Weights of a small multi-label audio tagger: moe expert_choice, 39062 training examples.
Rows from block 3 of a small multi-label audio tagger, named by matrix and row number. Rows with one number within an expert belong to one neuron, the router's apart. Each number is 500 + 25 x the weight over its row's rms, rounded and kept within 0 to 999. All counts start at 0. Numbers have three digits each.
Before each expert's rows are labels from the 100 clips, of 14976, where the router gives the expert most weight on average: "responds to" is what is common among them; "lies over" is the class under the peak. Only what is clearly more common there than usual is listed. The data: synthesized solo parts of chorales (CocoChorales). In brackets: how many of the 100, against the usual share in percent.
# router: router (model.blocks.3.mlp.router.weight, 64x192, trained with AdamW), inputs 96-143
# up: expert up (model.blocks.3.mlp.up, 64x48x192), inputs 96-143
# down: expert down (model.blocks.3.mlp.down, 64x192x48, transposed), outputs 96-143

# expert 23
responds to: note C4 (100 vs 10.8); note D4 (64 vs 12.6); viola (47 vs 8.6); cello (30 vs 9.8)
lies over: C4 (99 vs 3.1)
router.23:494485480526472539483473530421503507518516476545516492541541499483460526467508484518488501491479522549466498460468470509488487513520524537485501
up.0:500480509519501469470474552514523505516478499514496548528519494501550528508470520490517493462481489525524520520495502471511535509528470503518464
down.0:480504476526490468539529527505534485487477509515533521533508469513513455470494516483454485475470471493540498477484540459480491506503538486520483
up.1:503514493542491503502474523472518511542481467539495518524484505545513525492491494505540499455507479510541470526469531488513525521531526490518474
down.1:503489480510469512516482529531537499507524495520530516483493443513535520525513462510550494470490499512522518529450485495478489515510499476504494
up.2:514533483502488472529511499470508498509495482499508526523505483506550516514526508471574513456522533493554505472437513482440507527493507498479461
down.2:510486498529509502565499498553508480484514497486526529501490455470546481462526504537497503485511477448543494531464507472526518507514478479513460
up.3:470513474530506511485484455466494474537574488540508490556509493479498467545500498503511521476483500536464505494511465487504451457534509533487489
down.3:522482489496537524471469528458475465545453480482519449494495504460481513465497503495551494530513508496464515478513472489453476474491516515491522
up.4:464514498508501483525463482461533495500528518541484494481543477493505493536481506524489470500485506533480523516514444528494528501536517524521494
down.4:514501538527458525506495512540507459512531507479484472494520477519499494504487460530538509495503501517480503476529468491482446513538504504488508
up.5:486536527497529511497446481502530499530458535529477498477494497449505486510522446491485495476473500472492524527502535442507502499511513472494484
down.5:473512497480521498495512520471476517500518488508469530526471488498462513544520519510538488547526541524507495489525507474468524525522510501520498
up.6:462493491512493513492531474474506490551470486468462514491509491496484475536465544509473490483507469495541553494492467459517507477508488491502507
down.6:535520471513509470468496518492489484497561483477506544494520455469494482514505449498453487454481480515515524558547463512509475547481495515530505
up.7:539491513487484457510516480486502515549451465524506518455475484463486462502514483488508527495490459514516518486483517507484500560493516493501518
down.7:517554504512536516510539503493517504443548521484471503534503533474486530551534465508530505494501535529535479461520480488490518566482552498482498
up.8:471483490481506511480451483482491470518501515487492530508502524505511442483546472527519486498521475467507566477521541451488524508458468478484467
down.8:521512551538536501444509480462453490516503505499506523484496493486507532515513505497427479501487494484518500506519496513506526489508524483502499
up.9:509481532530514464529508478517462483484494498524535526506523502517484468441475517478469494509500454504513461497476523449500504476490519531509487
down.9:507485512488538537515521518509453490532495472525498487477484531542493514484501510513469452502496514492494531520542512490535559474460500526464513
up.10:538479502499483479473493503497502502503501505516483540545507489487502533469511532480465512466482489529488509485475473505496494499506469503517476
down.10:532523500487444464529496505529496487490480508521502489512507479516457490518537483547500486518529539538473519474498528484526458501497500492532462
up.11:416529446516457479514502487470510504526536472551537525513498487490466481482502503518503550512501512564507516512464464502510478515511517479493512
down.11:547473487510524512493442515530477532554502499487519455491522498472516476516488505509539509489481529468496484468490532476507465473511470542508539
up.12:512490554531532469483481543462510488486483515529435494539496479483495527502490473544518526494488502495492477492462528497529534498461507540500501
down.12:510509487508505481548489493479535499491510465524522485493500487507486502483477462513477507480476486528536477494486558491443521487486547435510447

# expert 3
responds to: tuba (100 vs 8.6); note D3 (63 vs 2.3); note F3 (34 vs 3.6); note A3 (32 vs 8.5)
lies over: D3 (57 vs 0.9)
router.3:549501493503544488479517534458517497546496508512510481486522489503465504494499489495475481490509468526488510495504505548466503499460530522499542
up.0:501509476463495500492471529495480464557483484436494503549439502499509489530490516537512526473477513521552493504493511490516484485480449478517535
down.0:511469512454525484529482508496494482535456491491493461519467496481486441499498486505513484509510476478451482501513506505546515512497504470516505
up.1:553475514547510503517514516474570516488487526538561539474528516458543483521487509462479525495551465485520506512512506543523445483498489474498538
down.1:515511489520466499517514511529482483540499512491485519489487503496570500456520498464502513502508512469472443484454525484488473438527471478505526
up.2:484476515486536490487499477473487512505511524516465511434503495477469519454525506482525533492534477526522506494446475479484508492536518463531492
down.2:502534497556514481497510503520508523491513530524492498475552489475459515526504535491531504491500457504517515465487495484485484514499507461532493
up.3:511505495526499531548493499511501526499489484475521532555502536536509491541485496530489510509523515521509523477469489510488506488457495460533485
down.3:461534487486473516506479522488498557519496533528500491458485495483502512477499474483507521510497476533454505502480443495459508476495477552499494
up.4:476518465500510496523529500493520474499508517523464499519504477529542476488509502498545506516491488520516547488498517478525521508465497480486488
down.4:483523513492496483476468537539469517471469505516490553495501482491461497509513519514553486527449532527510493513499497425509515540492513453497492
up.5:490498529493488536489525461511485504509469520521527503503489527482495554479549478494553498514477553452534498509544494504503468501486467480494503
down.5:503492465475552503479507486502509500500450490468488508525498492472504496509480497531507486525498481490494505527561518497536498513504547461524523
up.6:467538507490455458500488476526500501506475478515469463468505511488552537528512514487479511492486516511481489522548528483495504506497547540506470
down.6:487512511514484500468483486529495508504535484507453477482524505480467484467503499526524477499494520465502474490573484509552508514491530487498457
up.7:473501503480448448507530443478496471467520526533508488540521479531485488463495450494467466483485499507490483488492451508460518509454525527514468
down.7:484444494479511476482536480499520526477521539482494450501522510504476500492515534538520496530492500536517481474503499472500499487511478519486495
up.8:457477522490480501505514443493517504516474501507515486535488463482526482483531480514498513566493530512520516512559517476522506504498468462516461
down.8:500529522506555522508485507535507511484497533482488516457489490510492479540513502535487474497512540506454492489490513498544464484517518484508483
up.9:512502498494485496505492479504510504507527572538513545470521525510526541477517494493522526505530539494476499482490477499493500496501516469511460
down.9:503506515546499454451503514506495505463504535547504534542518487501477485489508506467530496509479471521470498504476522486470526514469544508499465
up.10:513537498545501526509526466528503497531558527561527520480499472545506452535499502493482500442507489511517532497539477483471500524462501458524448
down.10:509496528510427554499490530471444488492520491480471519455516507518494515472502488500504477528484440515502499478506472487466542450494504514475487
up.11:491538521472485560496503468539517509527473518518509566465513506534492545477542488492546540502489509506501495490547483474501533479514556502506451
down.11:500502516518489476488483505465473524531483510520520569464552501522448478493552538499501493488523486451504476450501514493513505494484536472512503
up.12:504508465506521487502507504514444477476468518508479477531473457473491498484472468556551471513487484511476476530461476476503511529569508532477521
down.12:493517534470533462490471482474520486500502501513512436507512461475525496490503547501503494524489507512564490523492480532511469530468525525492527

# expert 45
responds to: note A#3 (92 vs 10.1); tuba (87 vs 8.6); note A3 (47 vs 8.5); note F3 (41 vs 3.6)
lies over: A#3 (90 vs 2.9)
router.45:491506522491499491494524495499493464504485531554466486493507522519512510467514505486451474463511492539453505527488498496519512492469554528495483
up.0:546464454486497478499513490505488488510480493536501589507459510586488469477474520495531517498551513491524477523508514481515520508496488524479528
down.0:485480486473454539509487487561522489509548504502519474515497546524511477555435507523497541474509463500535529522524480477534543506462477478463468
up.1:474500505453504442493492503539448489489481501516501454428482486483502521491514497482455479537547508504513486496458520462490519500517505557508476
down.1:513526479523480506469529543524468523553534503476482504495495511506505533511492574511525557511494516507502459488562503460483499511497505540521492
up.2:488541471518516508554512496490510514476534525499513497493506472560504481500537461504500513481526508530489468496500429527476474518455471454478475
down.2:475469532484532478482539510460546507517504482483514495517502506469493529504486505549474518486486503494502491509487510501518557510463523478479502
up.3:572422499552493490541513489495502484515505517556500542504534504473522460503501540488514465457520483490493481487485545505492511488486492489477527
down.3:503502534522528517473526474518478478525524510482523475474506512549520506441452487511540534502513474508510545518503477463476502532492504469487468
up.4:518509508481501480488480507545467502488513498494462484443503456535510540480500505467471497503497522476512464503513520500467513469538508560502503
down.4:505526465511496482435521523531498518521544497491489495500481528491476477523505528490539477476485517526517485506572481490483481522515510496515536
up.5:506518577525519521488505517494491515488477509482474513485516463470522530477480455483491474516481509483493495523491493464503533500518517504495498
down.5:523493544473485533512497533487500496503456503485505506450484466465489471488518459523488515552488500496496514488486515454511477460509486513498531
up.6:483509487520495511515536430491545461463499494515523520562496522477496455486481466479500514482460531541451486538474473489528503495478515523476491
down.6:479500481528523523521482481459530493469460528537530455505520482498540537452518502475511538496512481513491523472440509480532487496474490511471480
up.7:478515498522528498528498510463533507499509510505482420540521545495499509516470515512495490496493517519490506550515468498489519536469544471518488
down.7:499493531541493480505476504504522491510465511527500496493509483471500461482525489494507491476492511456489498484503535508496519469483499462472486
up.8:492538464479521501484523489488497513525548482458525491497497491560496496514508470496482486539497473483504505498522491521494526542493458460497501
down.8:472501489500462495499482495465514527510501515556525505558481498541477485496508477517513496545480510470478477474486463505506525472483516510457478
up.9:512454494553481503541490509494518511533522460519514528550476555511517463458470511503489499476503490470531463509484520502501512520459494509493494
down.9:499518523508492511493477476498528509468517508500515482462532501548533485490504434542511566500489574482550559502457501482537489536504463468464485
up.10:475486457467513469505507484486461479525527502504469555489504493531487476499502552515543531483536504514514526452552521506507481536492522477489506
down.10:508489475509517505491482490516533496514483523494528455524462518466493510506481522522492450483452481520537513530530553498506498556471513483504500
up.11:497535506494501495467499481449526531497524504524513544501510513531482501519494481492513553536445498508508492497495487530476505490517560518498472
down.11:489511466510492497499505477500500549464539457536484473496520507479481486468539487480525485478546505516439483513510529526496498454507496513496482
up.12:448525489507475437528518446494509519519453465519476576526497489462487474503500465478456533521489538523455503494483531488529504497496498500502481
down.12:510475511497508539496525486524499561492528503468463492483531528508491523534480536490550484450509511463537484461556500510519490506545470517476515

# expert 8
responds to: trombone (100 vs 7.5); note C#4 (100 vs 12.3); note D#4 (48 vs 11.2); note F4 (33 vs 9.2)
lies over: C#4 (99 vs 3.9)
router.8:499516545474496493498522500512514536489541528497506494505481524477457506474507484469507473453512525467465525523485477512533543522484531472528487
up.0:571480529469488532489520551507488500484513507461504466535499495473533551462515503485460515488485480479467510496472508473509521507440474447478486
down.0:475532473479530477533495521507492469483510490485500505481491517470462542497476482514485495474464488488500460485472524503496512462523495528523491
up.1:542522544506490518514504541467491497465488521499459453529491545454562550515504485514463519487476471494501470478490514484541512537493496522512529
down.1:493500540525491518485500517507502443515450498468475467511528524511499510537509521485496492473508462507516489475464535484489506468506497444518465
up.2:513516483484491505481513483470473438476482494469496499512491490499476474536538468538477513519503523518502488488477491505480440496504520503477512
down.2:498535486494518527516524491457457454499496461527513507469490480464494476507525503554509521544484495491515480529520469493528481428538489522510461
up.3:529524549466544552474495535523497484527461510507514539528485480492510501474526506471519515522459541473521481508493481473495527506516453553490478
down.3:513470477492488525491500524498498518497486476508495482555511503466487531509465510510529510487493529489519474461480494512514557497453465560486464
up.4:486484498463537471543491477496492517510455482488459505522451469507500490473491474561492550502522471530510476496522551518490468468493503501484507
down.4:520488505488505560483539446474458519507504519516510476473466496503539456506533516527471482519492499492471512488500477518492531501494540476564477
up.5:487484514490456465476539493526541552498507487501499521513507507470478517458522516438550472465478524477477514537480499511519536484484502504535492
down.5:497461510462500474507468487494518518483499546519482485485502499484479486522502477448529461477500505489504491508459504467507494498492530498538458
up.6:466525461491476517538484497510495485460510470507490450513472528433512547521534527531494502508524498509514463525477530520481512490513545484508513
down.6:503508483536508491492503462445513479506486490519472452497500473470497520518508517514493492509480528545502487518508530468507504427553526474508483
up.7:459497543498509498491476490495516499503479519534544501497519523495490515445518501499509466498474501469475488490470511459497553487485526474510480
down.7:537504519523445505512471503500514481550508497525485468493506455468468521515526497466532490447504542507507492490467474503472467495486491561499511
up.8:456511483509498586476483510473501481538495476487495508498470496510496523522527477528499524485503523526481493524497524512489556497504495463534450
down.8:457481540541506487531532496475531483473510497494516472503502469518511498493522516498506500509484500493490501558517518469481509526525491527461489
up.9:512507515465485536527493487551469490492496472477516494529476505453518477539516481472488485475501582474497462501489481459481478498507492521501486
down.9:491545476484471470513546521447493543482501476484516448487511480478536553507523552472523533475478515529468460524488478472516484503503540526518493
up.10:457508506468460518453499484533533500463536513464481481509476521483438544506503496521521527534490539512498486493539495494497480475488517516474495
down.10:488487477512530514462511480513506515508500481528506485498502508508503471518512509512560504524532511508534500478520491480490531468499479474470530
up.11:453478527512482507526476515499492536509446480483437497515530520470490498507513527500553509510485494498549500485500497526493527474504511540464499
down.11:517494507517511506433478523493507458481496459456473482481489491462530477501486487468530529506493475512474504527536505471500466474488490473494495
up.12:506476523521493536510522494490555518500522488494499507534514518501498489468492524520529489511491484505497478540508479515517537467450487495508511
down.12:480513456503523465509526513471499507488479509481504509483568505539511509478483500489444500506479499519535454478511519525466499535480478546482495