{
  "model": "multi-label audio tagger",
  "dataset": "synthesized solo parts of chorales (CocoChorales)",
  "time_shift_ms": 100,
  "input": "log_mel",
  "spec_augment": true,
  "norm": "layernorm",
  "mlp_ratio": 2,
  "fused_qkv": false,
  "num_experts": 64,
  "experts_per_token": 1,
  "width": 192,
  "eps": 1e-08,
  "warmup_steps": 930
}
Rows from block 2 of a small multi-label audio tagger, named by matrix and row number. Rows with one number within an expert belong to one neuron, the router's apart. Each number is 128 + 24 x the weight over its row's rms, rounded and kept within 0 to 255. All counts start at 0. Numbers have three digits each.
Before each expert's rows are labels from the 100 clips, of 14976, where the router gives the expert most weight on average: "lies over" is the class under the peak; "top examples" is what is common among them. Only what is clearly more common there than usual is listed. The data: synthesized solo parts of chorales (CocoChorales). In brackets: how many of the 100, against the usual share in percent.
# router: router (model.blocks.2.mlp.router.weight, 64x192, trained with AdamW), inputs 0-191
# up: expert up (model.blocks.2.mlp.up, 64x48x192), inputs 0-191
# down: expert down (model.blocks.2.mlp.down, 64x192x48, transposed), outputs 0-191

# expert 47
lies over: A3 (100 vs 2.5)
top examples: note A3 (100 vs 8.5); tuba (44 vs 8.6); cello (38 vs 9.8)
router.47:138123141107138127092086114130098173112123172129140137165128122099140117069126083091162155121117153138164164176146103158116146162129134103145129105120096107105092123140122123140159139139179089151137105163086140145156109151120113099153088137113130094137117109132146132113150130117136115134145125135136102087120124117127150113127130100103109104157141126156104154094116115141120091078129092103085083137133136145100148148098135145097175105114152132159155113090109165150086102114133161110122095152092115137088180136113136113104109099166129163162167119132159105108109141151157129122
up.0:102138115123159102121153083130110135096157104132127119139125114136114106141137098176104117080081146113093102143135156135115112088093125149128141142185144137129133128127142112122110089142108165148104108127125149154090103095155125143120158172142134102099117120135123115118126147131127115088076130106116111130190138127153161121112152126124121106128115151117102098141121111193190123159157159107126157162111136082128134181151179141101045140173155124139131118135129144131141167166102118123111150144155097161103093124136099112127129094163111118134130136132135125154140119126149160147
down.0:106106104158110121170101143103133099151123134149113151163103106180145108143157115147128129119142137107118098072091140171141090105125124154166166135133115126110087154146114177133150111150160118128180150150126104123128094110140147094114154118143133077135139152129154182141085099113083150110155119131127099123093138117125132107121107096138120073107129084167105107172095090142140110146160132143197106146141160095150145171092105133130148099121117123112121122128136128153111143156154156093128148101134159135153139133092117143133127170120099095140112103121125140153134107115150150134
up.1:119121100158154082118107134098100162085132148097085142124120132165133124133131121156157127130119151165147177152115126105119110127180117121132170133145130131116108119092145131146156141185148121137098168164117134179115096155147117104141068144107123116084104136185125114129138112138098146145134137118086117128151130126103109109083128107106138112128120183095109113143125081143098157091153115123090112116162125116124132150123151153077162138134150153147094111131105131137108117112142144135136123160147118072115148173157105151127130114111148130124150092092077102126131150158161099092
down.1:143151137111135115123117104138143119115175126106124094119111106152109133137093117087142114133094160145127102102131155108120087115158113148153139143167116113114115123137138110163155168124100133142126124143131123155130042180158110132126111137125165142118139122155130166146132150121102159157166180143110134095099127135089113121108102164147109106121141141114090131091158123160085131143089152148137086118082105138108048114151177154112157131135126078131109135152126155142097145108108151120114137150129144102121157146106098135124110130162178133161122124149094106128190117143122121148
up.2:118138153137127117128129134126102142086129128076098133148131124134135118115093121129108151122125141161178165172154141150133163175153141131132124140112107123067101134107131058143118138149163105133139136119087171124168123156156125124161105106090112135175125114116102143110169122151098138112143129116132097086173124081097149107164159128142131119099151163152107123166127127089155129054144123106089129114130128109108112113108167171095140099121196169159106100107132110145129149126173131120163130127114131123118126156133102104108128119127134125109141110152135120109163145110169127123
down.2:160113093172154125106109133088130109128153119114150134125122120133124124127144110167126143104175100127105117139124175122152072114131143136153153117111138090124126119114137184155132104117087159181103102170099139159122071129114167083136099156122164153118128119138148145147112129118109093139160142133113059126135169146120140127131142127131103089138109162091091192115142109126118170120118143153110126114122135153103071100148126143135137136118160114160078134143099136133146116147139149140186123124082142127107108117108095111139140092143165103152107112117120128112107139173087135138

# expert 28
lies over: G#3 (92 vs 2.3)
top examples: note G#3 (92 vs 7.9); note C#4 (57 vs 12.3); note A#3 (52 vs 10.1); tuba (45 vs 8.6)
router.28:118138121105105161093102112112137088162148099117136170133137116119152170122125106123129145120178115111167086120127144082090099140105114145097129117124157095116111099167091082100145093133156149100176126140113087149110167140100148142131133135137156157139139143110180178118147143159130121127135136154105133126109125145112136147091163144154104118149133105171124127108164146108147154108156135138131145139123080132156110126079141122175096111137136095145163144150089074132173113130105109153118112163100133133129126138156180113105114091107119106116115181144152134117137104107166110132
up.0:140109176115132107145168179155130121078117163104107138141117116163122160114093114132128138160128148132115123134109109125159142135106134157117120142084115146127055133141109114120150111160114153073123122107122102154091099167147126078096109120167150119118151126134179127090148094108111147132129133108130114126155113128062155123117138142153079135097162128132109160143157123122160111094161119163117142073118097121142107118134141103151096102137134100123129145144121102139100126145112129136134123136111143117157147138166126170134128146108083091113156107178176134150158131091181119099
down.0:134147133105127140113083121138101120099098170155116173156091131152164141142067153068136136158110104101122085106089141162152108158118143115131131147118104135081125142130129157128143138142123091099117146073178133145127128093165152148137109173147132117119135140145103107090094105114123163143094160128122091137116112144142095102132175131152129090100121096136129117152097136113095139169146113126111117106103100109128153154154145120116098147097116133146101139133144150134104116176134139137158104120138140144109089122139172149140107131098140181142132134132131120165164122132204115107
up.1:130158137130114162107101099146141131136135113135130135137133174118087150095154101137160112157167125131178134144150136124116113116100131124146109136145118117105142114100146108138190094128126169135146127089114118086151171103088106102160099160116126097159121089111135192081120154089112153112156112139120150129121110077152129155123127115162094136100168094159175092126128110106136094145148126176142141150106135115137088130099128099123108135103131093159154111124088115104151109127146083161173147143153115153120157163118152134077141109104106131107131145151139132113101122148162108112
down.1:128121132107127160097085118160111149103106144115139099120100147108117149101121101112123142067139151106139126143166124136115107101167127080162113121100143079052103096103146161126138146128149124107098117136144153148125121137130121132153123164147172136136138128157159116130110130099140139116171129118118117150095101155088132130131110122136103208162117113152137110142166119127121171126093145096101107090159110139141129127135159093089142161114150126089129158154095116169121089131097157167120147122149107131077112163122142152117148117156126134180156134117114135096121165155093128124
up.2:125140112139123121156140109084153090142120154090122140140117109167120091096125127156108105122122151161142168122136166115107153143120123155160133102169115180147119140042114097143100167166124130119095126122149134196101116097127131119148098093140104101098134153079112138192106177129165168116124092101154148128132096125147140147157137115110096131141127137056130134132166088105141108105133129143125118123137115111128133100116128120178137117171107124124129125136150126119105158111133091127113184132126088120148143156091125138164132117113132117132150109169142132138144139115102110146
down.2:142160145129131074106146159113170109132111188171153156102136141153099105122131141107127125135120124129140118123138066172148148153099136157133146180137127120122096128121111103119094109096143142169122138141120134152090084140071135119152124089095125116120161134110130102195098124075125134175140131156112108107138131135106112131179119105116140199138090133131086171124132101129113141138111137132138102118131147118140128109184091109129150116167110129120130108146154105147144119125110142137071136133087087103134142151135126134158104090091124152122125106110158121116146127132110161156

# expert 20
lies over: G#4 (42 vs 3.5); F#4 (34 vs 3.2)
top examples: clarinet (100 vs 8.9); note G#4 (56 vs 9.2); note F#4 (38 vs 8.6); note C#4 (35 vs 12.3)
router.20:120122129095139123073126136105109139146096101096128144109158105106143109135158122132139138107156144134111143118153111093083175089141145153140161098117128100129111166104138151120146103116132128140162162148148106110113171115100125097163146096129130104110103098114131182170109114160138110130148086094126125145138186090109147085094156111116151135166158106108153135108114113088121132155113137146086141150173121152112146172105138126172117107125117138126114165096113106124139146104138091118150126163164120092125122095166123137132165109094100091098154165143144147141181104137132135095
up.0:098100133158100120081131162114145076139158122102120083125107172070135115147091131130116091136098149140159123146126114145090118111123085103109160179087156141125177163110140159149131159116126125139124117157124168104143112161078118140101154123127142115173106097140058106092125100117124149159118195153116167135150132097114119112159089117155109148154133130116127121088154141146137126158140124110186115117146132094148144148141140129139131126122108160151168112108112173108155127121141151112114133143110111106152135140075129146119114131145133117145129124125110165103126102136100147143
down.0:137091110129154137126143138165165179118061168143124129072119189120115134101104103112115122137135124087154087089140113121117155087108130124131115157176146131146151133122167181108184135134150126102123120095150085125120119100124122102123121146123140088098111136119098104139129175081107117152118136099129096125145137083146145127158171128123126180142124121152117134161126116086104102153121165112134118182106109088127170152125128107125099141123135092155140115127128157137114137135122094159148140110147113103163141166136129119117121095135141153136122157092089136152169120126159124108
up.1:140151132120106103118133157131145119110134148155091136152135120164107086124082115118124130130166139138121097111134123138159138086153110132159128143091109161167136173071132188141133150143142112120182147119125114131126128113148139127154097162133128131122160125087107119127093127140090116127165136110139117153125094144142133119116119109129128112172128095139166089074092126148180154116109125155115125148150138088093090160122116173144116158113131078125155145117128121132110155128160118124073148099156096151113197092151092106150110131113115074128109136116149135154139116162078113123
down.1:143097125114115124112113089144138113139090094129115144110133117129135145149143109147145150084142143128139115158115139090144109146146105132079151094141147113140180136158095117122137185136102182140154107120082084125161086156135117139125138171126089131157139132131115191047114130160136161123136136137172150119106167126133162112095131118192153100162122131138155103121114130106097139125168114132137112105105117127159123123086162140146128133163097091147129149116105127143142152145138107121170119119168123098143134110095120150136129116130129148116046132128098118117145140136120096101
up.2:126138165125167128057125136144161157163144135088126147120128167129084115101169106143105105166176114126123102103123110130110161109101110127138117130095144131134137129137155170115109141118150154150094190140071094170090139132129153105066098127133135138104161091109118105065116164126119116128102143121147137150142165132148140119113154123134133154155120122112124130106140152141171087113101073062182152148152127129138133157114131116120120092140088109112127090126128147139139119141101119107136125121108143132111140133123089153144122149141114104120144176130111118114095142155092133150
down.2:157133098099106073115136143122152112093093166129122115114113132162079128147153126142120128101080126108138107129124125145167122152111132135131096157101127178124144147134120138160139169143119156133134171146101119110088090121126130082135123140117139068134162141109088122118143125169118121136116087126120104162107129115151111123145128123109092118114148150139147118139167114117114153119118144081107130120061132086128097107144122135090140155199141162112107128151134158141152175102154164156119150093129092094142175109074107108110121148118151169151122146125143167162110137126130159115

# expert 7
lies over: D#5 (100 vs 3.2)
top examples: note D#5 (100 vs 9.1); trumpet (50 vs 8.4); violin (47 vs 13.9)
router.7:143112122105157125158094166104120143138139093091122120129144109089130119154106119166099143132175127142072121178103112090114149122142131130105160114164167146114159111160119118118144111105115146095121112148128074116108156148159090180094105151141116127135115111111091154114142151153143150114102132159129134141096138130117112118169153122124128097096160129114097135133174159090137116103151119142076132117170142160133133105111179121155141151130112117183164088135128128116149090102106109115138165148110158146106166135132123102094105127168162100151129160155124095097144144161118099107
up.0:123109058151125148130166092125145125103123143159132123135113124142107105102112100145108136141113110150115127157111109142111113115147133098111108115075134165140135121115139153106122160114117085128150135108107152132137098122090188162127106138138111130130127071125142122146108188128140080113128128160137074183098122171124160160089151147110132123118080112152190152153126145142118128092147122102147137148100112131117136167133114139183108140150155101179140114136126095124134103134089111096116107106093088148158150147125147118088139106151167148110127125119127154124143132171137084146
down.0:176091149085133114140120095155126109122123119100149142118136102152146132112137158093122110134097115109136126101170122114147147144092141137148130107100108121085133132150152125136163098155110141128155154134134072104107062116144076151139137158155105162129122138143119116198114155134173119146112126157146124116076109156139132183143081165142124144134143160160110147137166128129148147146073114145160150118109138157134142150111114101135140090166109157139112123104136078146152135070113091134124173138117146104113116096112139153147114117116106104148143154107149090098128111137098156130
up.1:113092067168121146159154145133120120100140112151144137157182142153112141180127191109167121116158146151081166140122138131137097148152165144175125141146118163105118136123148139122141155150139155179094118118148086165106141147173084102139146122132123139113135141144152142171095133134186123132109115125148118151153124114112154122115106130147162134154114118083116156142163100139094113112105088146102107090124132108119117154065076103114124099111107144117113141103114122105145113115115126098111086121105138175133117100141098085150112135125124119137124084150108126148109136141123117113
down.1:135118154161146137112155090142127129125137152129110135138144154121073144067144099177137146097115120120084117169142143106156131140149155122115146145182157155126150091111108137090145100104135156135104118132061124106159177136047169124139150145145135125105126100111130137096128112158097084142062131152123123162101139110163091104136145102147155153133102113148141093119129119119073136130115134138067124167131151137128138112151119101108111148149106126122114149150137145155119085137124136135130119118135141141104102108117102110141150124126144155133111115148150146080085171124136111151
up.2:133128094118125139105135117119116133152104149131138147138109092136123112137148119141089123143115095106115098123146135113128132125159123121157121145125140109119132151103111153116136104103104128115133146115112137070154142087141184110067165168104103128104066093109122094119105115163096077096090174070116123133099132151141128160164120142138156121155178148136147123167135123133171127142115142151133163129141105157097090143109160109142123100138114140137100140123137110142130185138124185089148170117105120156121138132166186131173107115124125099120121140121188116157131100132119126089
down.2:108143160169079131131135127115137158152100090134139128119133129143140110115130178115109123145129144080180168120111160141093136130142119123131164135109134111151125154128162130132116140165161108154134172099153106122066084114144105118108124105053114139108098135072120166148179162151131126175152120110129136149095121119107123171131136096132105118113155122128133161107141133099125107132151118109112092130120143102135160106103130118102133107104169135092159109113099133106092148145117082136078151202153105096130140145110156108120125097124135127116141115141109097123156156102151140109